From a checkpoint of a small image embedding model.
Model: 10.4M parameters, 40-pixel images, arch vit, norm layernorm, activation silu, layers 6, width 320.
Training: muon at rate 0.011, 7000 steps, batches of 128.
Data: trained on photos of plants, animals and fungi (iNaturalist), 77898 training examples, 11.5 epochs.
Rows from block 2 of a small image embedding model, named by matrix and row number. Rows with one number belong to one neuron. Each number is 128 + 32 x the weight over its row's rms, rounded and kept within 0 to 255. All counts start at 0.
After each neuron's rows are labels from the 100 images, of 14976, where the neuron reaches its highest value: "colour at peak" is the nearest of a few named colours to the mean colour under the peak. Only what is clearly more common there than usual is listed. The data: photos of plants, animals and fungi (iNaturalist). In brackets: how many of the 100.
# fc1: MLP up (model.blocks.2.mlp.fc1.weight, 1920x320), inputs 270-319
# fc2: MLP down (model.blocks.2.mlp.fc2.weight, 320x1920, transposed), outputs 270-319

fc1.245 [103 173  94 143  97 110 126  86  99 157  71 164 115 163 174  80 121 120 208 126 166 121  72  95 172  71  76 154 129 124  92 139 149 109 198 196 174 134 143  82 128 100 131 145 149 160  90 103 151 125]
fc2.245 [121  65 121  94  93  75 163 104 166 102 156 171 146  95 118 149 134 151  95  78 103  95 124 149 107 153 178 103 180 180 188 169 136 119 144 157  90 151 112 137 100  87  98 125 130 118  81 130 112 123]
colour at peak: pink (41)

fc1.300 [151 133 104 177  88 136 157 121  80 184 114 188 166 123 130  95 115 160 185 119 128 174 123 153 167  97 150 142 136 160 115 180 100 147 128  99 115 105 130 118 105 133 158 112 124 156 130 143 142 105]
fc2.300 [ 82  45 172  51 109  97 145 108 125 140 190 131  64 140 119 139 178  55 100 101 124  64  78  75 118 154 131 130  56 171 125 152 163 152 112 141 201  92 141 154 158 176 133 195 173 110 104 131 166  66]
colour at peak: grey (78)

fc1.339 [167 143  99 106 120 146  85 165 114 111  70 118  74 144 138 146 171 140 119 119 155 111 140 163 119 135 121 139 136 152 108 108 200 150 171 108  66 133  96 157 168 107 106 178 175 115  99  83 129 156]
fc2.339 [144 139 156  92 148 122 136 122 137 150 104 160 111  43  89 137 151 182 124 121 129 183 125 108 121  87 108 149 144 167  69 118  98 121 158 123 130 152 115 138 102 150 130 116  79 102 143  95 166 161]
colour at peak: green (27)

fc1.745 [126 178 102 117  77 153 105 161 116 146 134  92 172 136 122 166 147 120 105 146 128  99 119 143 101 159 106 103 162 161 103 132 119 156 115 129 112 173 128  91  94 140 133 123 139 133 157  85 161  84]
fc2.745 [153 113 170 133 142 113 103 150 101 149 181 144 139 175 131  78  97 119 109 109 144 172  96 145 148 142 123 108  21 104 192  78 126 156 133 127 141 108  89 152  98 155 137 152 152 119  76 112 116 178]
colour at peak: brown (68)

fc1.605 [156 167 117 121 123  56  60 114 130  91 163 168 130  71 120 137 184 105  77 163 133 113 140 169 106  99 170 119  50  96 135 114 173 168 149 124 184 142 152 143 151 120 159 183 116 122 100 127 136  92]
fc2.605 [ 95 154 172 159 126 161  64  61  98 114 110 105 103 132 113 121 104  88 149  75 138 124 199 117 159 128 120 133 103 130  89 167  97 135 158  55 121 147 123 116 105 164 192  86 134  97 139 126 113 184]
colour at peak: cyan (25)

fc1.363 [ 95  52 130 121 178 103 120 125 139 133 116 131 131  90 140  76 121 156 126 114 135 122 110  69  84 161 142  56  61 123 138 132 148 201  84 151 150  69 153  93 116 129 160 147 130  91  89  89  91 140]
fc2.363 [158 191 132 134 103 135 178 177 134 102 150 121 128 162 123 128 145 112 120  84 104 141 152 151 116 164 121 178 147 107 161 155 144 112 139  71 111 151 102 176 140  81 114  69 188 112 168 179 117  61]
colour at peak: black (53)

fc1.666 [137 161 141 117 135 144 117  97  97  72  93 158 188 123 125  68 118 100 165 149 132 111  78 110 138 149 145 114 128  49 104 137 152  58 134 158 144 130 154 147 170 106 165 105  74 117 110 117  91 167]
fc2.666 [157 101 132 143 139 152 150 126 101 162 182  79 117  59 136 196 110 179 126 144 136 162 192 113 112 100 138 159 165 136 110 109 135 136 183 106 156 139 132 114 126 117  55 162 154 116 126 172 198 141]
colour at peak: black (26)

fc1.593 [155 178  81 134 143  96 123 139 107  58  79 154 169 137 137 126  90  77  94 121  87  63  93 145 138 163 134  90 203 101 103 139 137  94 121 148 141 133 104 113 142 121 103 193 111 117 134 157 135 140]
fc2.593 [115 130 135 114 158 137 123  89 175 150  61 123  86 144 202 140 115 173 111 149 140 121 128  97  88 103 115 180  86 132 137 134 128  93 138  78 167 151 136 138 133  67 142 140 118  61 133 126 132  94]
colour at peak: yellow (38); orange (32)

fc1.178 [157 138 145 116  97 142 148  71 137 114 120 133  94 106 181 136 130 165 187 211 143  95 148 114  63 128 102  73 138  97 185 122 151 160 202 101 161 156 148 155  84 175 105 184 127 148 111 181  89  87]
fc2.178 [110 123 148  92  39 144 114 123 101 111 131 148 144  91  93 134 130 110  57 135 142 110  99 133 107  89 164 135  79 136 164 114 170  95 152 107  90 155 135 134 119 125 140 192 107 167 162 163  93  98]
colour at peak: orange (39)

fc1.68 [121 149 151  92 103 149 141 123  97 112 107 180 143 120 182 151 125 111 180 113 119 126 145 176  87 146 147 120 202 152 167 152 158 199 145 198 126 115  89 130 165 135 152 123  74 178  87  99  20 110]
fc2.68 [123  94 113 117 151 107  72  74 119 107 211  71 137  85 102 143 165 163 119 156  95 121 105 157 145 165 191 148  88 140 151 175  90 124 121 110 154 175 102  94 137 131 113 165 153 145 133 129 148  73]
colour at peak: grey (85)

fc1.460 [ 74 159 119 113 174 122 109 118 119  93 121  66 122  99 102 141 161 125 116  95 161 124  61 125  99 138 193 162  92  58 129 133 164 142 139 164  99 109 152 166 110 113 154 150 167 152  88 164  90  95]
fc2.460 [172 162  40 128 111 162 126 124 196 134 171 149 127 118 113 141  63  87 148 147 151 159 168 160 133 137  99  93 133 121  88 102  83 116 104 153 107 101 123  88 164 148 119 181 117 108 140 158  88 150]
colour at peak: green (31)

fc1.82 [115  94 134  94  95 100 126  77 150 124  98  87 131 160 169 117 124  95 147 126  46  93 124 124 125 145 166 126 138 131 124 117 135 122 149 168 160 143 144 135 121 113 131 153 129  82 102 186  36  81]
fc2.82 [ 60 121 166 110 118 120 163 130  88 157 130 120 145 124  60 148 183 151 114 125 137 192 131 165 130 177 123 149 143  80 105 141  68 117 130 107 137 141 138  55 153 129  92 144 116 126 148 133 138 116]
colour at peak: yellow (27)

fc1.504 [159  64 171  55  82 131  81 121 118 140 137 122  95 160 139  98 152 157 114 120 101  66 127  81 147  80 130 181 171 138 194  80 118 126 112 133 142  58 124 159 125 200 173 103 142  74 138  63 103 179]
fc2.504 [116 143 125 102 114 152 164 120 134 162 145  94 151 166 167 198  87 124  77 118 240 167 152 183 128 120  81 181 120  82 152 120 139 133 134 115 128  95 160 111 187 117 163 116 155 136 115 126 158 129]
colour at peak: cyan (41)

fc1.24 [166 126 134 144 179 114  78  98 106 168  85 151 117  69 141 138 142  84  69 177  96 138 141  60 101  90  87 144 146  95 220  77 156 154  99 126  98 150 175 180 149  96 142 162 206 131  85 183 139 125]
fc2.24 [117 132  93  57  77 135 132 130  73 184 113 150 161 130 181  70 114 114 159 154  89 151  57 145 144 114 159 108 143 124 119 189 164  77  97 123 105 144 145 168 156  90  76 184 117 190 140 102 140 135]
colour at peak: orange (37); yellow (31)

fc1.549 [121  99 133 108 109 147  97 123 127 142 103  78 186  95 156 102 118 129 102 149  72  99 142 166 151 145  85 128 131 173 110  74 157 115 151  82 105 125 116 118 140 134 121 187 151 102  88 147 103 137]
fc2.549 [162 165 124 141 172  96 127 187 157 119 113 176 144  99 153 199 118 145  79 148 105 117  79 127 121 111 130 143 125 107  70 127 202 125 125 138 102 153 132 146  94 110 137 144 180 141 154 129  66 133]
colour at peak: orange (36); yellow (35)

fc1.279 [ 88 111  87 113  87 117 142  99 106 135 169 122 119  85 101 125 125 145 132 164 117 116 131 121 168 134  91 156 231  86  70 110 113  94 118 186 121 160 158  89 156  79 125 118 142 119 201 146 122  63]
fc2.279 [ 98 186 158 112 148 131 104 161 159 114 141 126 158 133 122 113  82 121 134 182  78  77  96 147  38 127 104  75 103  91  80 137  86 118 186 133 152  98 132 151 115 206 125 156 179 240  67 136 142  89]
colour at peak: pink (35)

fc1.381 [137 117 137 160 113 187 132 120 138 106  98 139 103 142 160 139 126 139  48 193 108 112 169 101  66  58 177 114 127 146  98 162 125 123 155 115  95 161 158 131  84 154 130 137 131 128 151 130 139 122]
fc2.381 [138 179 128 103 151  75 110 141  93 115 149 101 107 109 133 165 145 107  96  97 107 162  84 177  86  94 110 133 170  84 107 151 185  99 153 174 184 178 179 156 156 153  93 150 145 115 135  95 105 172]
colour at peak: yellow (36)

fc1.520 [ 74 150  97 150 159 125 163  80 129 163 104 111 129  54 179 143  74 111 123 204 153 168 157 137 133  84 119 132 120 107 185 121 173  82 173 154 125 179 138 177 192 116  98 177 123 141 129 145 213 161]
fc2.520 [107 153  97 129  96 152 161 110 119 100 161 105 146 119 132 115 123 121 164 110 121 142 107 114 139 158 100 193 186  87  85 111 191 136 106 138 121 150 134 175 131 132 144 114 170 154 155  95 110 140]
colour at peak: yellow (69)

fc1.193 [160 150 100 189 131 107 111 119 139 167 121 101 174  84  97 124 106  99 146 143 148 125  97 145  51 105 122 136 148 103 144  91  85 157 129  88 148 134 116 146 164 117 159 158 117 116 194 170 134 137]
fc2.193 [ 76 110 115 106 158 194 129 126 138 131 170 103 118 168 153 140 118  81 120 104 115 115 124 144 126 125 118 167 143 108 105 145 154 125  82 161 117 116  78 201 142 166 126 124 120 138 115 164  72 197]
colour at peak: yellow (54); orange (28)

fc1.502 [121 123 115  66 133 102 122  73 102  87  89 107  89  89 171 125 126  93 154 165 162 162 102 183  82 114  43 150 122  95 153 168 142  73 115 139 125 166 137 148 119 154 107 152 109 108 137 181 123 114]
fc2.502 [114 134 143 101 116 173 156 139  94 159 115 104 127 135  92 100 146 111 154 147 146 137  75 163 122  65 163  71 111  47  93  83 134 136 161 171 152 136 198 114 143 155  81 176 133 111 191 109  82 109]
colour at peak: orange (35); yellow (34)

fc1.319 [174 118 191 159 155  93 161  98 146 103 172  76 122 110 127  65 186 119 138 168 102 156 164 149  91 147  91  86 171 120  72 168 129 147 127 113 158 103 116 150  90  77  68 125 128 131 125 175 115  80]
fc2.319 [101 127  80 121  97 150 177 112 163 169 169  99 137 145 171 149  90 149 130 145 130 116  52  95 207 142 126 132 113 137 109 149 105 172 110  80 157 122 179 178 132 138 120 110 216 107 153 136 118 179]
colour at peak: grey (82)

fc1.474 [133 169 201 131 173 181 139 128  71 168 166 126  86 119 165 111 173  68 104 163 131 134  72 131 107  97  72 200 133  92 111 145 130 140  88 164 123  91  88 141 152 149 182 173  96 103 123 143 148 145]
fc2.474 [125  98 120 103 152 160  77 136 120 139 152 151 139 120 112 118  85 131  99 114 172 186 132 138 112 123 152 163 129 139  97 114 117 151  41  48  95 166 112 114  71 125 129  76 140 122 170 143 119 115]
colour at peak: yellow (27)

fc1.321 [101 142 113 193 160 162 169 124 100 139 173 148 104  80 127 121  97 110 148 127  68 122  90 122 147 126 157 105  91 117 134 122 111 121 142 159 128 104 127 188  95  81 127 126 143 174 109 131 143 142]
fc2.321 [145 119 139 105 141 154 109  75 132 157 109 119 152 144 134 137 141  64 122 120 168  95 132 134 108  44 193 143 182 130  99 147 131  75 153  64  97 109  94 201 141 114 123 128 206 135 147 138 114 138]
colour at peak: pink (27)

fc1.665 [116 162 127 146 125 121 136 157  94 110 113 146 119 188 120 138 193 166 128 116 138 192 186 132 151 108 104  96 130 190 137 125 180 141 134 107 103 127 171 148 142 149 129 137 181 147 104 133 167 104]
fc2.665 [ 84 177 152  88 136 138 131  55 129 167 156 141 127 125  83  78 131 154 112 116 127 183 115 148 150 168 123  93 107 143 160  79 150 125 126 171 111 128 163 107  85 111 123 164 161 123  86 130 125 162]
colour at peak: brown (53)

fc1.154 [161 136 160 150 109 122 120 107 122 148 115 101 123  96 112  75 174 153 112 137 161 154 142 163 143 142 139 114 114  66 157 133 126 153  95 109 142 158  80 172  93  87 134 158 130 135 190 125 115 168]
fc2.154 [ 91 151 141 146 128 183 153 111 107 136 172 114  51 143 179 131 128 146 153 102 145 127  88 160 148 136 146 134 135 138 111 133  59 158  96 116  64  75 115  93  76 145 146 157 153 139 149 149 155 118]
colour at peak: pink (45)

fc1.406 [115 152 112 151 170 125  97 127 120 142  55 133 145 132 134 164  83 140 172  59 146 168 188 112 122  98  46 153  86 144 118 118 176 140 158 117  90 148  88 138 160 152 127 107 109 132 177 130  86 141]
fc2.406 [151 122 160 100 122 141  99 133 117 136 108 126 166 169 135 111 172 149 128 147 105 150  88 151 175 189 199 221 166 119 129 113 127 106 123 135 146  96 141 123 107 155  62 133 115  49 151 123 161 115]
colour at peak: grey (87)

fc1.541 [ 96 179 147 102  99 131  93 141 130  62  74 128 135 109  98 120 153 132 170 105 100 157 150 209  91  82 130 121 153 178 136  77  84 126 145 125  83  92 178  65  73 130 120 138 181 143 102 134 185 168]
fc2.541 [157  98 120 141 134 124 125 106 121 145 106 118 113  57 175 123 150 170 139 174 123 149  83 183 157 128 145  67 102 114 103  84 107 162 118 190 132 120 144 234 118 147 115 141 114  67  67 107 119 144]
colour at peak: orange (30)

fc1.158 [106 179 117 136  97 136 162 110 145 114 143 106 141  80 129  57 143 151 115 139 139 173 105 117  79 114 112 170 133 193 128 167 121  82 106  82  90  97 191 103  70 144 148 145 136 125 187  96 102 131]
fc2.158 [172 107 160 150 137 182  88  95 146 135  41 119  85 126 184 140  52 159 158 108 141 136 153 106 125  84  68 115 118 137  85  76 138 136 135 155 171 152 163 148 189  85  59  80 111 105 117 172 140 165]
colour at peak: yellow (57)

fc1.481 [ 98 146 104 122  82 130 108  75 102 116 122 152 142 160 136 141 108 128 143 122 112 158  81 105 136 119 128 133  55  92 151 182 155 175 102 129 181 105 133 110 145 105 113 168 103 140  64 133 112  93]
fc2.481 [178  61 151 110 132 152 108  90 145 125  88  88 100 186 132 159 100 143  53 116 129 119 178 129 146 104 101 106 100 140 102 149  99 158  99 118 166  78 105  90 167 116 104 117  87 158 174 143 150 129]
colour at peak: grey (78)

fc1.553 [153 130 114 132 162 126  92 163 124 138 105 157 102  86 121 185 153  87 160 111  71 165 107  99 163  64 146 151 161 107 164 168 161 110 169 137 184 152 129  66  81 120 159 114 126 134  74 131 119 184]
fc2.553 [123 124 106 100 129 128 161 178 119 164 159 105 187 135 227 137  88 179 112 160 127 133 188 119 111 127 103 145 114 156  81 125 144 154  77 109 109 125 124 114 110 173  86 104 130 161 135  84 153  91]
colour at peak: pink (44)

fc1.98 [105 113 171 164 111 169 166 155 157 141 143 100 135 176 119 120  97 132 153 167 117 141 134 123 147 126 119  78 152 149 112 154 146 203 187  99 108 180 141 165 154 120 165  91  77 167 117 141 103 122]
fc2.98 [ 67  75  86 155 152 123  74 106 176 117 157  88  56  74 149 158 138 153 146 156 135  97 103 121 120 100 117 161 125 115 168  82  92  65  80  84 109 156 141 105 117  45  66 149 171  85  96 142 135 141]
colour at peak: grey (88)

fc1.61 [217 130  89 164 162 117 140  87 126 174 106 128  80  93  66 108 160 123 142 147 129 168 151  82  94 100 130 110  71  77  89 104 176 129 106 116 144 125 189  86 128 108 116 197 130 128 117 180  98  90]
fc2.61 [184  95 156 174 156 112 117 155 131 137 148 134 108 124  56 163 103  93  71 147 122 157 130 146  85 123 190  71 146 104  75 121 155  94 130 173  94 170  82 118  91 137 169 117 154 116 100 137  88 144]
colour at peak: grey (84)

fc1.449 [129 103 151 156 123 214 111 122 133 164 139 109 113 157 203 100 143  96 138 113 146 143 114  64  98 138  72  68 178 146 166 107  73 139 151  49  94 129 110 150 158 124 119 132 102 154 152 157 111 139]
fc2.449 [148  96 116  77 142 157 109  64 131 129 109 162 153  95 113 132 151 146 115 145 155  98 140 136 159 149 170 143 113  73 136 104 114 113 148 102 188 153 157  92  91  81 132 135 150 121 131 133 143  93]
colour at peak: grey (87)

fc1.480 [149 191 181 102  93 145 153  93  82  64 171 153 150 158 144  94  84 192 165 184 174 165 133  84  70 142 192 123 103 149 112 142 136 121 137 121 142 187 164 111 179 165  77 125 153 162 134 210 155 105]
fc2.480 [144  82 142 130 161  84  89 165 168 107 127  99  97 121 138 137 148 115 150 103 134  97 108 164 150 104 143 140 183 101 151  91 100  98 151 152 153  94  99 171 130  93 164  83  81 125 172  82 128 138]
colour at peak: yellow (33)