A small image embedding model, trained from scratch.
Data: trained on photos of plants, animals and fungi (iNaturalist), 11.5 epochs.
Rows from block 3, named by matrix and row number. Rows with one number belong to one neuron. Each number is 500 + 40 x the weight over the matrix's rms, rounded and kept within 0 to 999. All counts start at 0. Numbers have three digits each.
# fc1: MLP up (model.blocks.3.mlp.fc1.weight, 1920x320), inputs 128-191
# fc2: MLP down (model.blocks.3.mlp.fc2.weight, 320x1920, transposed), outputs 128-191
fc1.1141:512538451509524545531507519424526483529447467540508574522537452477609456472546504498493510513489481508490514509498505513496559559471475558478460513493459566493540549497568493419432452592497530
fc1.1142:500504492493470490506474504512506501476508531504543518520484466517528457451523493519528479502532506525480502507474507505497524489520540495506490509503521496485502528506490495508497516503504510
fc1.1143:514503492525503515512535510475492515522522507481501528507494507492500505506538524488488476499529485487487496501520493502498475482501529499472519527505485498501503475514485500524492491482519478
fc1.1144:471468550523509567348504450466579527466505426470481457389435529563524504425439549485441442533591490552538455489423512521452496499588514435573493517504474478519438485520485605541471603508507420
fc1.1145:438461585536412605549522474589465511594553472624378586526536414447500441594532374531508515607522384604475539486506550415472418444576597570524526513528594539375524477471470558457374558588585454
fc1.1146:527455461471503536489469464496602554566528509458496529489484448489461523515517569552451462514510489545522448522461603521565479472486479532525408541463469518541578538476477463461469414468498467
fc1.1147:517449422498474502518488455510486551592502502536494587494535502524511486495453505491521492447489500458456559458584468544503475494468530531490469485451532499540534489489495479476508510525463475
fc1.1148:543584574565501523548536527469529534455490692571446570533493481518519383468475486503471516529475442421568531524426558456476391563486574518481464548478485468574527433455589590480504427498489558
fc1.1149:436474511389447424484485511485458484560442488545446516453549446507508522533517576502434506524598439429529488528532529463501506496460518530540450493498523529444526467544520567420505490499541454
fc1.1150:485468468605478444523469441520483380459541561508542573537404662506544461458547466465426558490500505601519623465359542537447614482516582457444436538538527334400537540495562531273472535462575409
fc1.1151:526572556456548414590526519570584473538469515431506565484526489494476498493501416565483440402384549462539561436509402534430579476503519469455449409489520503466475550408520501463448518505533443
fc1.1152:511503534496504504512491489487500509503513500498503509506496497497511485495473501493489491488494503522490499499527506477491504501490506493515504477505502489510499499502507492501509519498496500
fc1.1153:530536504525526459563516489484492553527529467491493551496516533530576423511473474521465505563512447472561507531493548479510477524483486484472493466550466547515519455516579426495395528491511471
fc1.1154:452505458498512484488528503469536518501491484502530476496497472535496544486517516500530488464531510505478488485517508513500522516495480520553511511490494487476478530466481503507536510508540501
fc1.1155:451530499491493516555488483477524477490526473468524478489527519441473471460542487531473430552492458533556509463467499465429455553519496514465506546517480558533473554447523455535529459458553545
fc1.1156:486494479483500532499507505534500508532475510493521478473494542499486512532518497515473522472482486502515477497456504521524485507464509497524507492499487502482476507504495489517509502502503523
fc1.1157:513539468524541462482484487493509527483508506532495514465521475471477497476518500472506482488449505504534489514461508474552508473489456483500444489497477515471511443530500528459470545464502473
fc1.1158:482499478509469464454488516490498498504545515469555514530452486526502500475489455497467542473522471493472513493513536538463514520485555450450487516506535502550520489459513543510484547490466501
fc1.1159:496511497514495516493477522489496497513490509500520507517480493514521496489531513503527489505492517535491504467481545493520526501481475514471502526510508494506488510514535496535512508506484489
fc1.1160:385555491561445542429445480512575489495489583479437425467513484488520452534443492520522498481515462520459491569515483450554455506548545394534454424489478487534500436493471431592556527581542442
fc1.1161:555447459512593462532389359550521464526538448456546603497513519488494629588436473490308575520500492629510498498550539549639560431461550454485436478585493470438572313604503509473591448535485344
fc1.1162:510498485491483492510514510499513510483488488497502499500480477511504506505487490512498497493525485512524501499516498509508484509501489494511485485514522500482501505513506501490490476494514486
fc1.1163:491510527510498516515520489503512500514492506497491508494504492492508493509486491500480502485510473503497501502509507476501512498510517490524502484487500498483510493504514467489515489527488482
fc1.1164:480461494510503531509539471524484520523474508519497490487480490520495485482481462513518500500517502479480502510506491484500493488500495513457524504476539507491514496503504490476519494493487453
fc1.1165:557497458428593496490452421507469462529550524472558527618552476557564601508417481450486505557530498501491468412414477483474508465499493488500468485474486445403513452461495516485497432495527414
fc1.1166:505496508515494494539501468471492533522535484520482481509508482488491458506462545507469458479537496508500492517524473518545497499523503510508513487501504523479504515489494504513501510494503488
fc1.1167:457514582504365428425472528472570563510482520493518395533565575490570522445460508436488498463417504508405449452552484543518531508531495407530523464612585504481620471415418501441574496525510610
fc1.1168:518471518464518481534529479458511497491472464494507499510464492501530484516473550526473510500503456510538507494502485487502491540561552506520515547493452471512546515500470522485547498519546518
fc1.1169:491523564538502498534474482507483483518483499525477500509484516490536499522477535519483493532489500488504518519549509520485510490474475536526515577453447521514502532463491480504510513521479470
fc1.1170:498485491503515507490542451422520541505510514485506540493515510485497497555469522486491491461505452442461525482473513508463531432469513503482490502536514526505493478500556511504514487481478495
fc1.1171:519500508499481494502523485505495487497476497496505520489485496517492505510514504502490510494516499504501498485497488502523480499484473488508487487497494499490476518515502496469512499518508482
fc1.1172:577535453575518569427553432493548429551489511461526502490484436509516509552527443573509501578587524537507487562473381522465521524528557574550601458516570449573467470479589460494483515514488504
fc1.1173:469538554453461588437492485639416501599451451514447516530502444506451514558452524535555568455505456532439508431464564534451523438509504530634476522489401566514552469516545469485486384546532475
fc1.1174:498505497507452523512504489511544519562490508467526559504519437486470569534482548486501476517544458525487530553504510468475529534461460568508465512491464479568472448447499521519483533524541489
fc1.1175:549531520500463551552501475512502548545513472533535480551442503542494520503491552456438510501491514468478536472513473497486499478531505573503462432510444497483514503455483462431504538515473444
fc1.1176:462512593543537465583517493479497376455392492471558539484411495452442503524555500495473484419491513449490469529404475575511516497467578412613457472415443478518563581453583464586593529569452545
fc1.1177:478518478438496533564438488562520537477430482471489549492574485545426530497532536504553545522461412485489478477578524502485479532478507460486486473452555539534527505441472540509486479451544461
fc1.1178:503509579516477509535471558556470474486458482489507540433510456527428527511433528451411498553501508466593527473461477536553474435477521503566494513483476520557492490515518432497509521485495500
fc1.1179:501503515467502503493515480479498494539493484511513505507488496519496514475493488475525482470473533502501499490483485503522517518510498481502504483503539508503488494520503475502488522494502519
fc1.1180:517495474487473540516457514484519459482510524546450462465483494538528484530462500522484486491486570502507482565546528444536532498516491497528515484496548487500450497528476498476498499490466512
fc1.1181:470591494500471469507461469508533503546543485505491526515508538495452564473480474487519473502466554490509531508535528460538500491500495468472467507482529487493524507437552498499501534499537465
fc1.1182:460504546458505437473571565516491458594526578446395507414449353548640458520572548442526422576478431588382493537478450546433500502502579481463533575538524507462507459505465470490551392647487587
fc1.1183:524530459529439508497566521463458530461489520454560496432550482437543625526460395486519477515539464453544573510546553362496538531454487510530544514484514542464451534462587502494544417546425481
fc1.1184:472484493523478494496539520524527516409543472463487480522524506526502541489517441500551503466522479489460484505523480498469498490515456486494523494527519478481512487487456500500496520520509483
fc1.1185:505535530516513498475484495481473519489567483460511497534509467489539497469528527490492529525503466549542520469500499478508468521475532460474490422525485496466526519521518542544479456493467536
fc1.1186:494484480492522520481481501505511473492502504495486512500489484499501532495496487500484517500555485492514484481496516481481502502472517492515461506486464522522517511468480502475477499494489502
fc1.1187:492506516495495530504532485508490508473508506505525490480490479508516498506484507513500487524512486502504484491475502511500506497484509520491491506510468515496491492502491497503506488497519535
fc2.1141:411501503527523513481511551501538445513517527501519483501522465529482566497490472504533459532550558525513467471542489450543470479551555506488492483464532458494485407512533521490474490474501439
fc2.1142:519515485499479478485512518481494491498474500522513457494527490521514512520506544510483545489493495522496482500511501485460510519480499495479489480487505540506505511499502516512487511511513480
fc2.1143:488517513480514470524516469506510474489497501510518502485508482481525502495491495494502496486493527489506499509487493483538505493514502492509513480512511488495480490523490511514506520496494485
fc2.1144:514531479509542427540444486464495457469458427527599551579482450473463497562470560475445539473481529450533581551528481576540495511453430474529523487475508537477619511473562524539424409431448549
fc2.1145:356578511430450479511501641585526549511422454514403512491454453564589518560495408370468433469507488445426519585513456467479469518451517539477511491567602466467453513405535583500541694556582535
fc2.1146:455436531562472451432532511544446515470449482554499460538462571498521503472498458508518451515522474501504506569577406476465517507416415499537498514538477472437444453513547468416505442462532527
fc2.1147:505517482461547510476437480476507527466467460555556488483467569485538537512498503456489497469542484506514562473528559457520468513530449475513483459505548567508551484467543517518430456471505511
fc2.1148:613519488442458523437472619480476509505510462578403415514500574479468593497485612440461508517466497513491612576567510608547473507507565495518531472497414530588434417611411537497559445560497536
fc2.1149:548446573423478424460456502571509528432461462519454529503545429457502493454501491546548451434463495522455462531496507507527445454413474462538472507472477584543540431500468550492496500558452400
fc2.1150:581476595503486500580449532558483417576737519386480531534630398503561581630565547519548416451467448348525412505580326569560645431571447510537532430431582453505512530464475466564590524462470463
fc2.1151:539468495536474442523457502481513500416558502415556499516525420430525485494520534470496343473561526479525502499546531503509425458484447525506480497439450512521543502477464591433458476492511585
fc2.1152:474497475512491481498497498469491501526505482494509501501510499505502511509496512484494511496511505494494492499490468514491492512506474505488481496496521502498490520499518527501515500494483521
fc2.1153:521479492533505506473515592515475508580433394523607543522539500501559523460443443487486543486476461492580536432546467521568534507513528483480476542518503550545455491533549525533476435568489424
fc2.1154:482472517505516510488510531487515458458540480497535493491476463546486496537508466507529502507476491512540497523481505467479516526509490531478506472517482516509481461523531530522458484517491540
fc2.1155:549536500551470488560505531508545543527517539529566449507511520455503522491529513458462532518471483531426521480492506512510525510489495506497505470456510422503496513501455474500490479514454444
fc2.1156:479540509494477455506496501458505507478467510522488528498503496521511476507523512505490482500488504500520498482494486462508535474503505500522484504508515489524492483508504481490499512506484502
fc2.1157:493473495498539523493467471494485528502478500524534505497509480456489550501479507480493522493528527540497547492484519502496484505552470522495450521471501504481464575511530513486502560496468517
fc2.1158:545498494506512511496523523527492516539522491499505495498506495495496507510468530504531532510541480518466505485540496525482494531552501528519503537539462552461508508534493498509473447539530499
fc2.1159:490511510534440505513501538506506507512490483492469506485473526529496513482513503486486467547483488510478501521483514507487538501513488497536494462502516526493497502481477480518516475501507486
fc2.1160:579470423537563459476409508457488499469387483519491393496444400517499451552491488527593442517481577540582370569515533463503445535443524567525547442552550532543488607394438622535419478404495512
fc2.1161:526426538449544531451616530531558460567561521477468472464463596672601349467476431508462510418628367485519556570429538406530630526624504627510443504556449618487479514568540581553539580555508495
fc2.1162:509501493507488504484496496488508505512502502513484504513503508504504497495495518510489501502505495488494489491497515494514515481494506500508492508504503507506492509495484482514506526495486509
fc2.1163:517504488494503494502468490497503482497521515521507510485496510492473490488486494504521492484507507485500484484505506508483502490524487488487498478488507483489487502509520525512483511480510511
fc2.1164:515482495486479482499497495495501526507498538472524525485524514488505485494501487469501505523487485477502488509504497488469492509474492488507491492509471489530528443491481508500511498504505520
fc2.1165:518498458602512571447547475516515491583482560479466450526489577514413468583522470560547540505492486511470532527507496532464484582520504576427465518566534563596518506532491475493431499466535551
fc2.1166:504497533512534519495503497472504478513478508487521516519507497497520527497499525487509510510520483479488498499502519505483520509504541500452483508500504486512485537476493502511496515512504531
fc2.1167:547383522538439526575436536492515441452509539592457533547494491477514474552459517556497494493504566446581520505422543541454471437613532560445575412511447475527507566555539532399525451488559528
fc2.1168:517509479510526507494513482465518527552533534517500506509535520501419535463503503502485459500517470485501483490509472483482491469499479541527499485515534491488457489494516498483515500511506486
fc2.1169:504483490559492475494463503501534528512500497462490495549470524494452508491528480494473495503505532530518470502517491471529492520515536519486484492552501481509489452493486507513507482478536471
fc2.1170:475513487541518505483469483527503470547508544512517496471506480480495495464518435463465511485511471475533510460493458502482506492522500523487487525487432501478506517491439499502527441499511464
fc2.1171:506513515500501493509507506486522511475521488519484487503501503496515495504498530507516485495480494503520506513471485498496522492514506487515471473507499518524510496501523494514492517480503509
fc2.1172:474471503552410535482512543515452555468422539478516522510525507601442421522451518490381488482540558417498425507487561554602552486469523530494505520468389574478535548416429544500571517525549461
fc2.1173:487508535487514489409393529454505506478505584424549422471513464507525498551501492488502466505420438522545399454509565545491473539487466519486459546470482512578481555536486502574563479568510474
fc2.1174:525473442531526508458481452461509503467543538532470467446549459540528515510531516488452489520430459461481526541523471510452482486569534527494531490479501499504503493523496467460546522465580505
fc2.1175:458551483455479503501502481534535527440511470526498508485491486475494470532506497517537483509541494570488446543482560537471438511457581476513419478470558466505491508478503473528520498482537518
fc2.1176:563525508457453569537466499454511529529547464440499504523574487503542476476466532522494622471491457513522460485502435513556512484447511579559515539496562500541417544466614535467506449454596478
fc2.1177:488496510439467466537496494507551477498440492488488517560471532463450493496508473525507470458519510538512590498549518547531540538554553508464483514511507501466540507507548547522471533521509552
fc2.1178:532479397482555454479589493531554569473504497520505516467499609475560500540534440531509461536516499534482413493530568476492568547467522502549515495441551497498475490512461428497510491515484540
fc2.1179:462501488481517517496479519487484483506494455502485512510477483523530497536508505506504543493490528494511501495512503500485502511506483520511525483485470509521491487499507485478493501483511519
fc2.1180:472484537452542474466506490480493502505475495475504509480505480472522480553519499478541496495477489535504488484483567461505483464498532528502485509520535457467550488472495489512503509449488490
fc2.1181:437457537500506549480494417503529524557484451516527474435466488431519482528447500482559420495499484521484560403493486514493463528459496464493496509500498534511533477506455488522516552492510533
fc2.1182:457475494398400443396445459453568493593534351466541567435444462411464459587480547399425523508534544535608567464471519520620600497478556493531465365600575434420483561426502645445464568450407518
fc2.1183:493499488470601530574484484419629536520571461547527465551442556542464470525535531561475499532553385570570514563482521596508463472527483577400426506499511453521476496531505432462503536547462428
fc2.1184:493544544524522505542476486545564509477510492518530549475429507456525476484500516476444524449422505498520488502481502556495455505534529519400512496506476543495523519469503462476510438557508524
fc2.1185:500528496523442457485499544561482517544513469524513517453474487466499528489474467438543480513498450503488494510508403515496541507553504517482484524541556523515491445520478457511524459552522505
fc2.1186:476520501501489538523500492500497526492465500498510529517506518516441489503490512522524499473494489509475477495506490526492487503517501518494524485490520525473506520517497502476502497484501531
fc2.1187:486491494499493496511508515471485477518486498481484510487511526491522461486511484490504522482488511501520533486519496463505515506526470507483488467501501480479498499516491505503496475471488486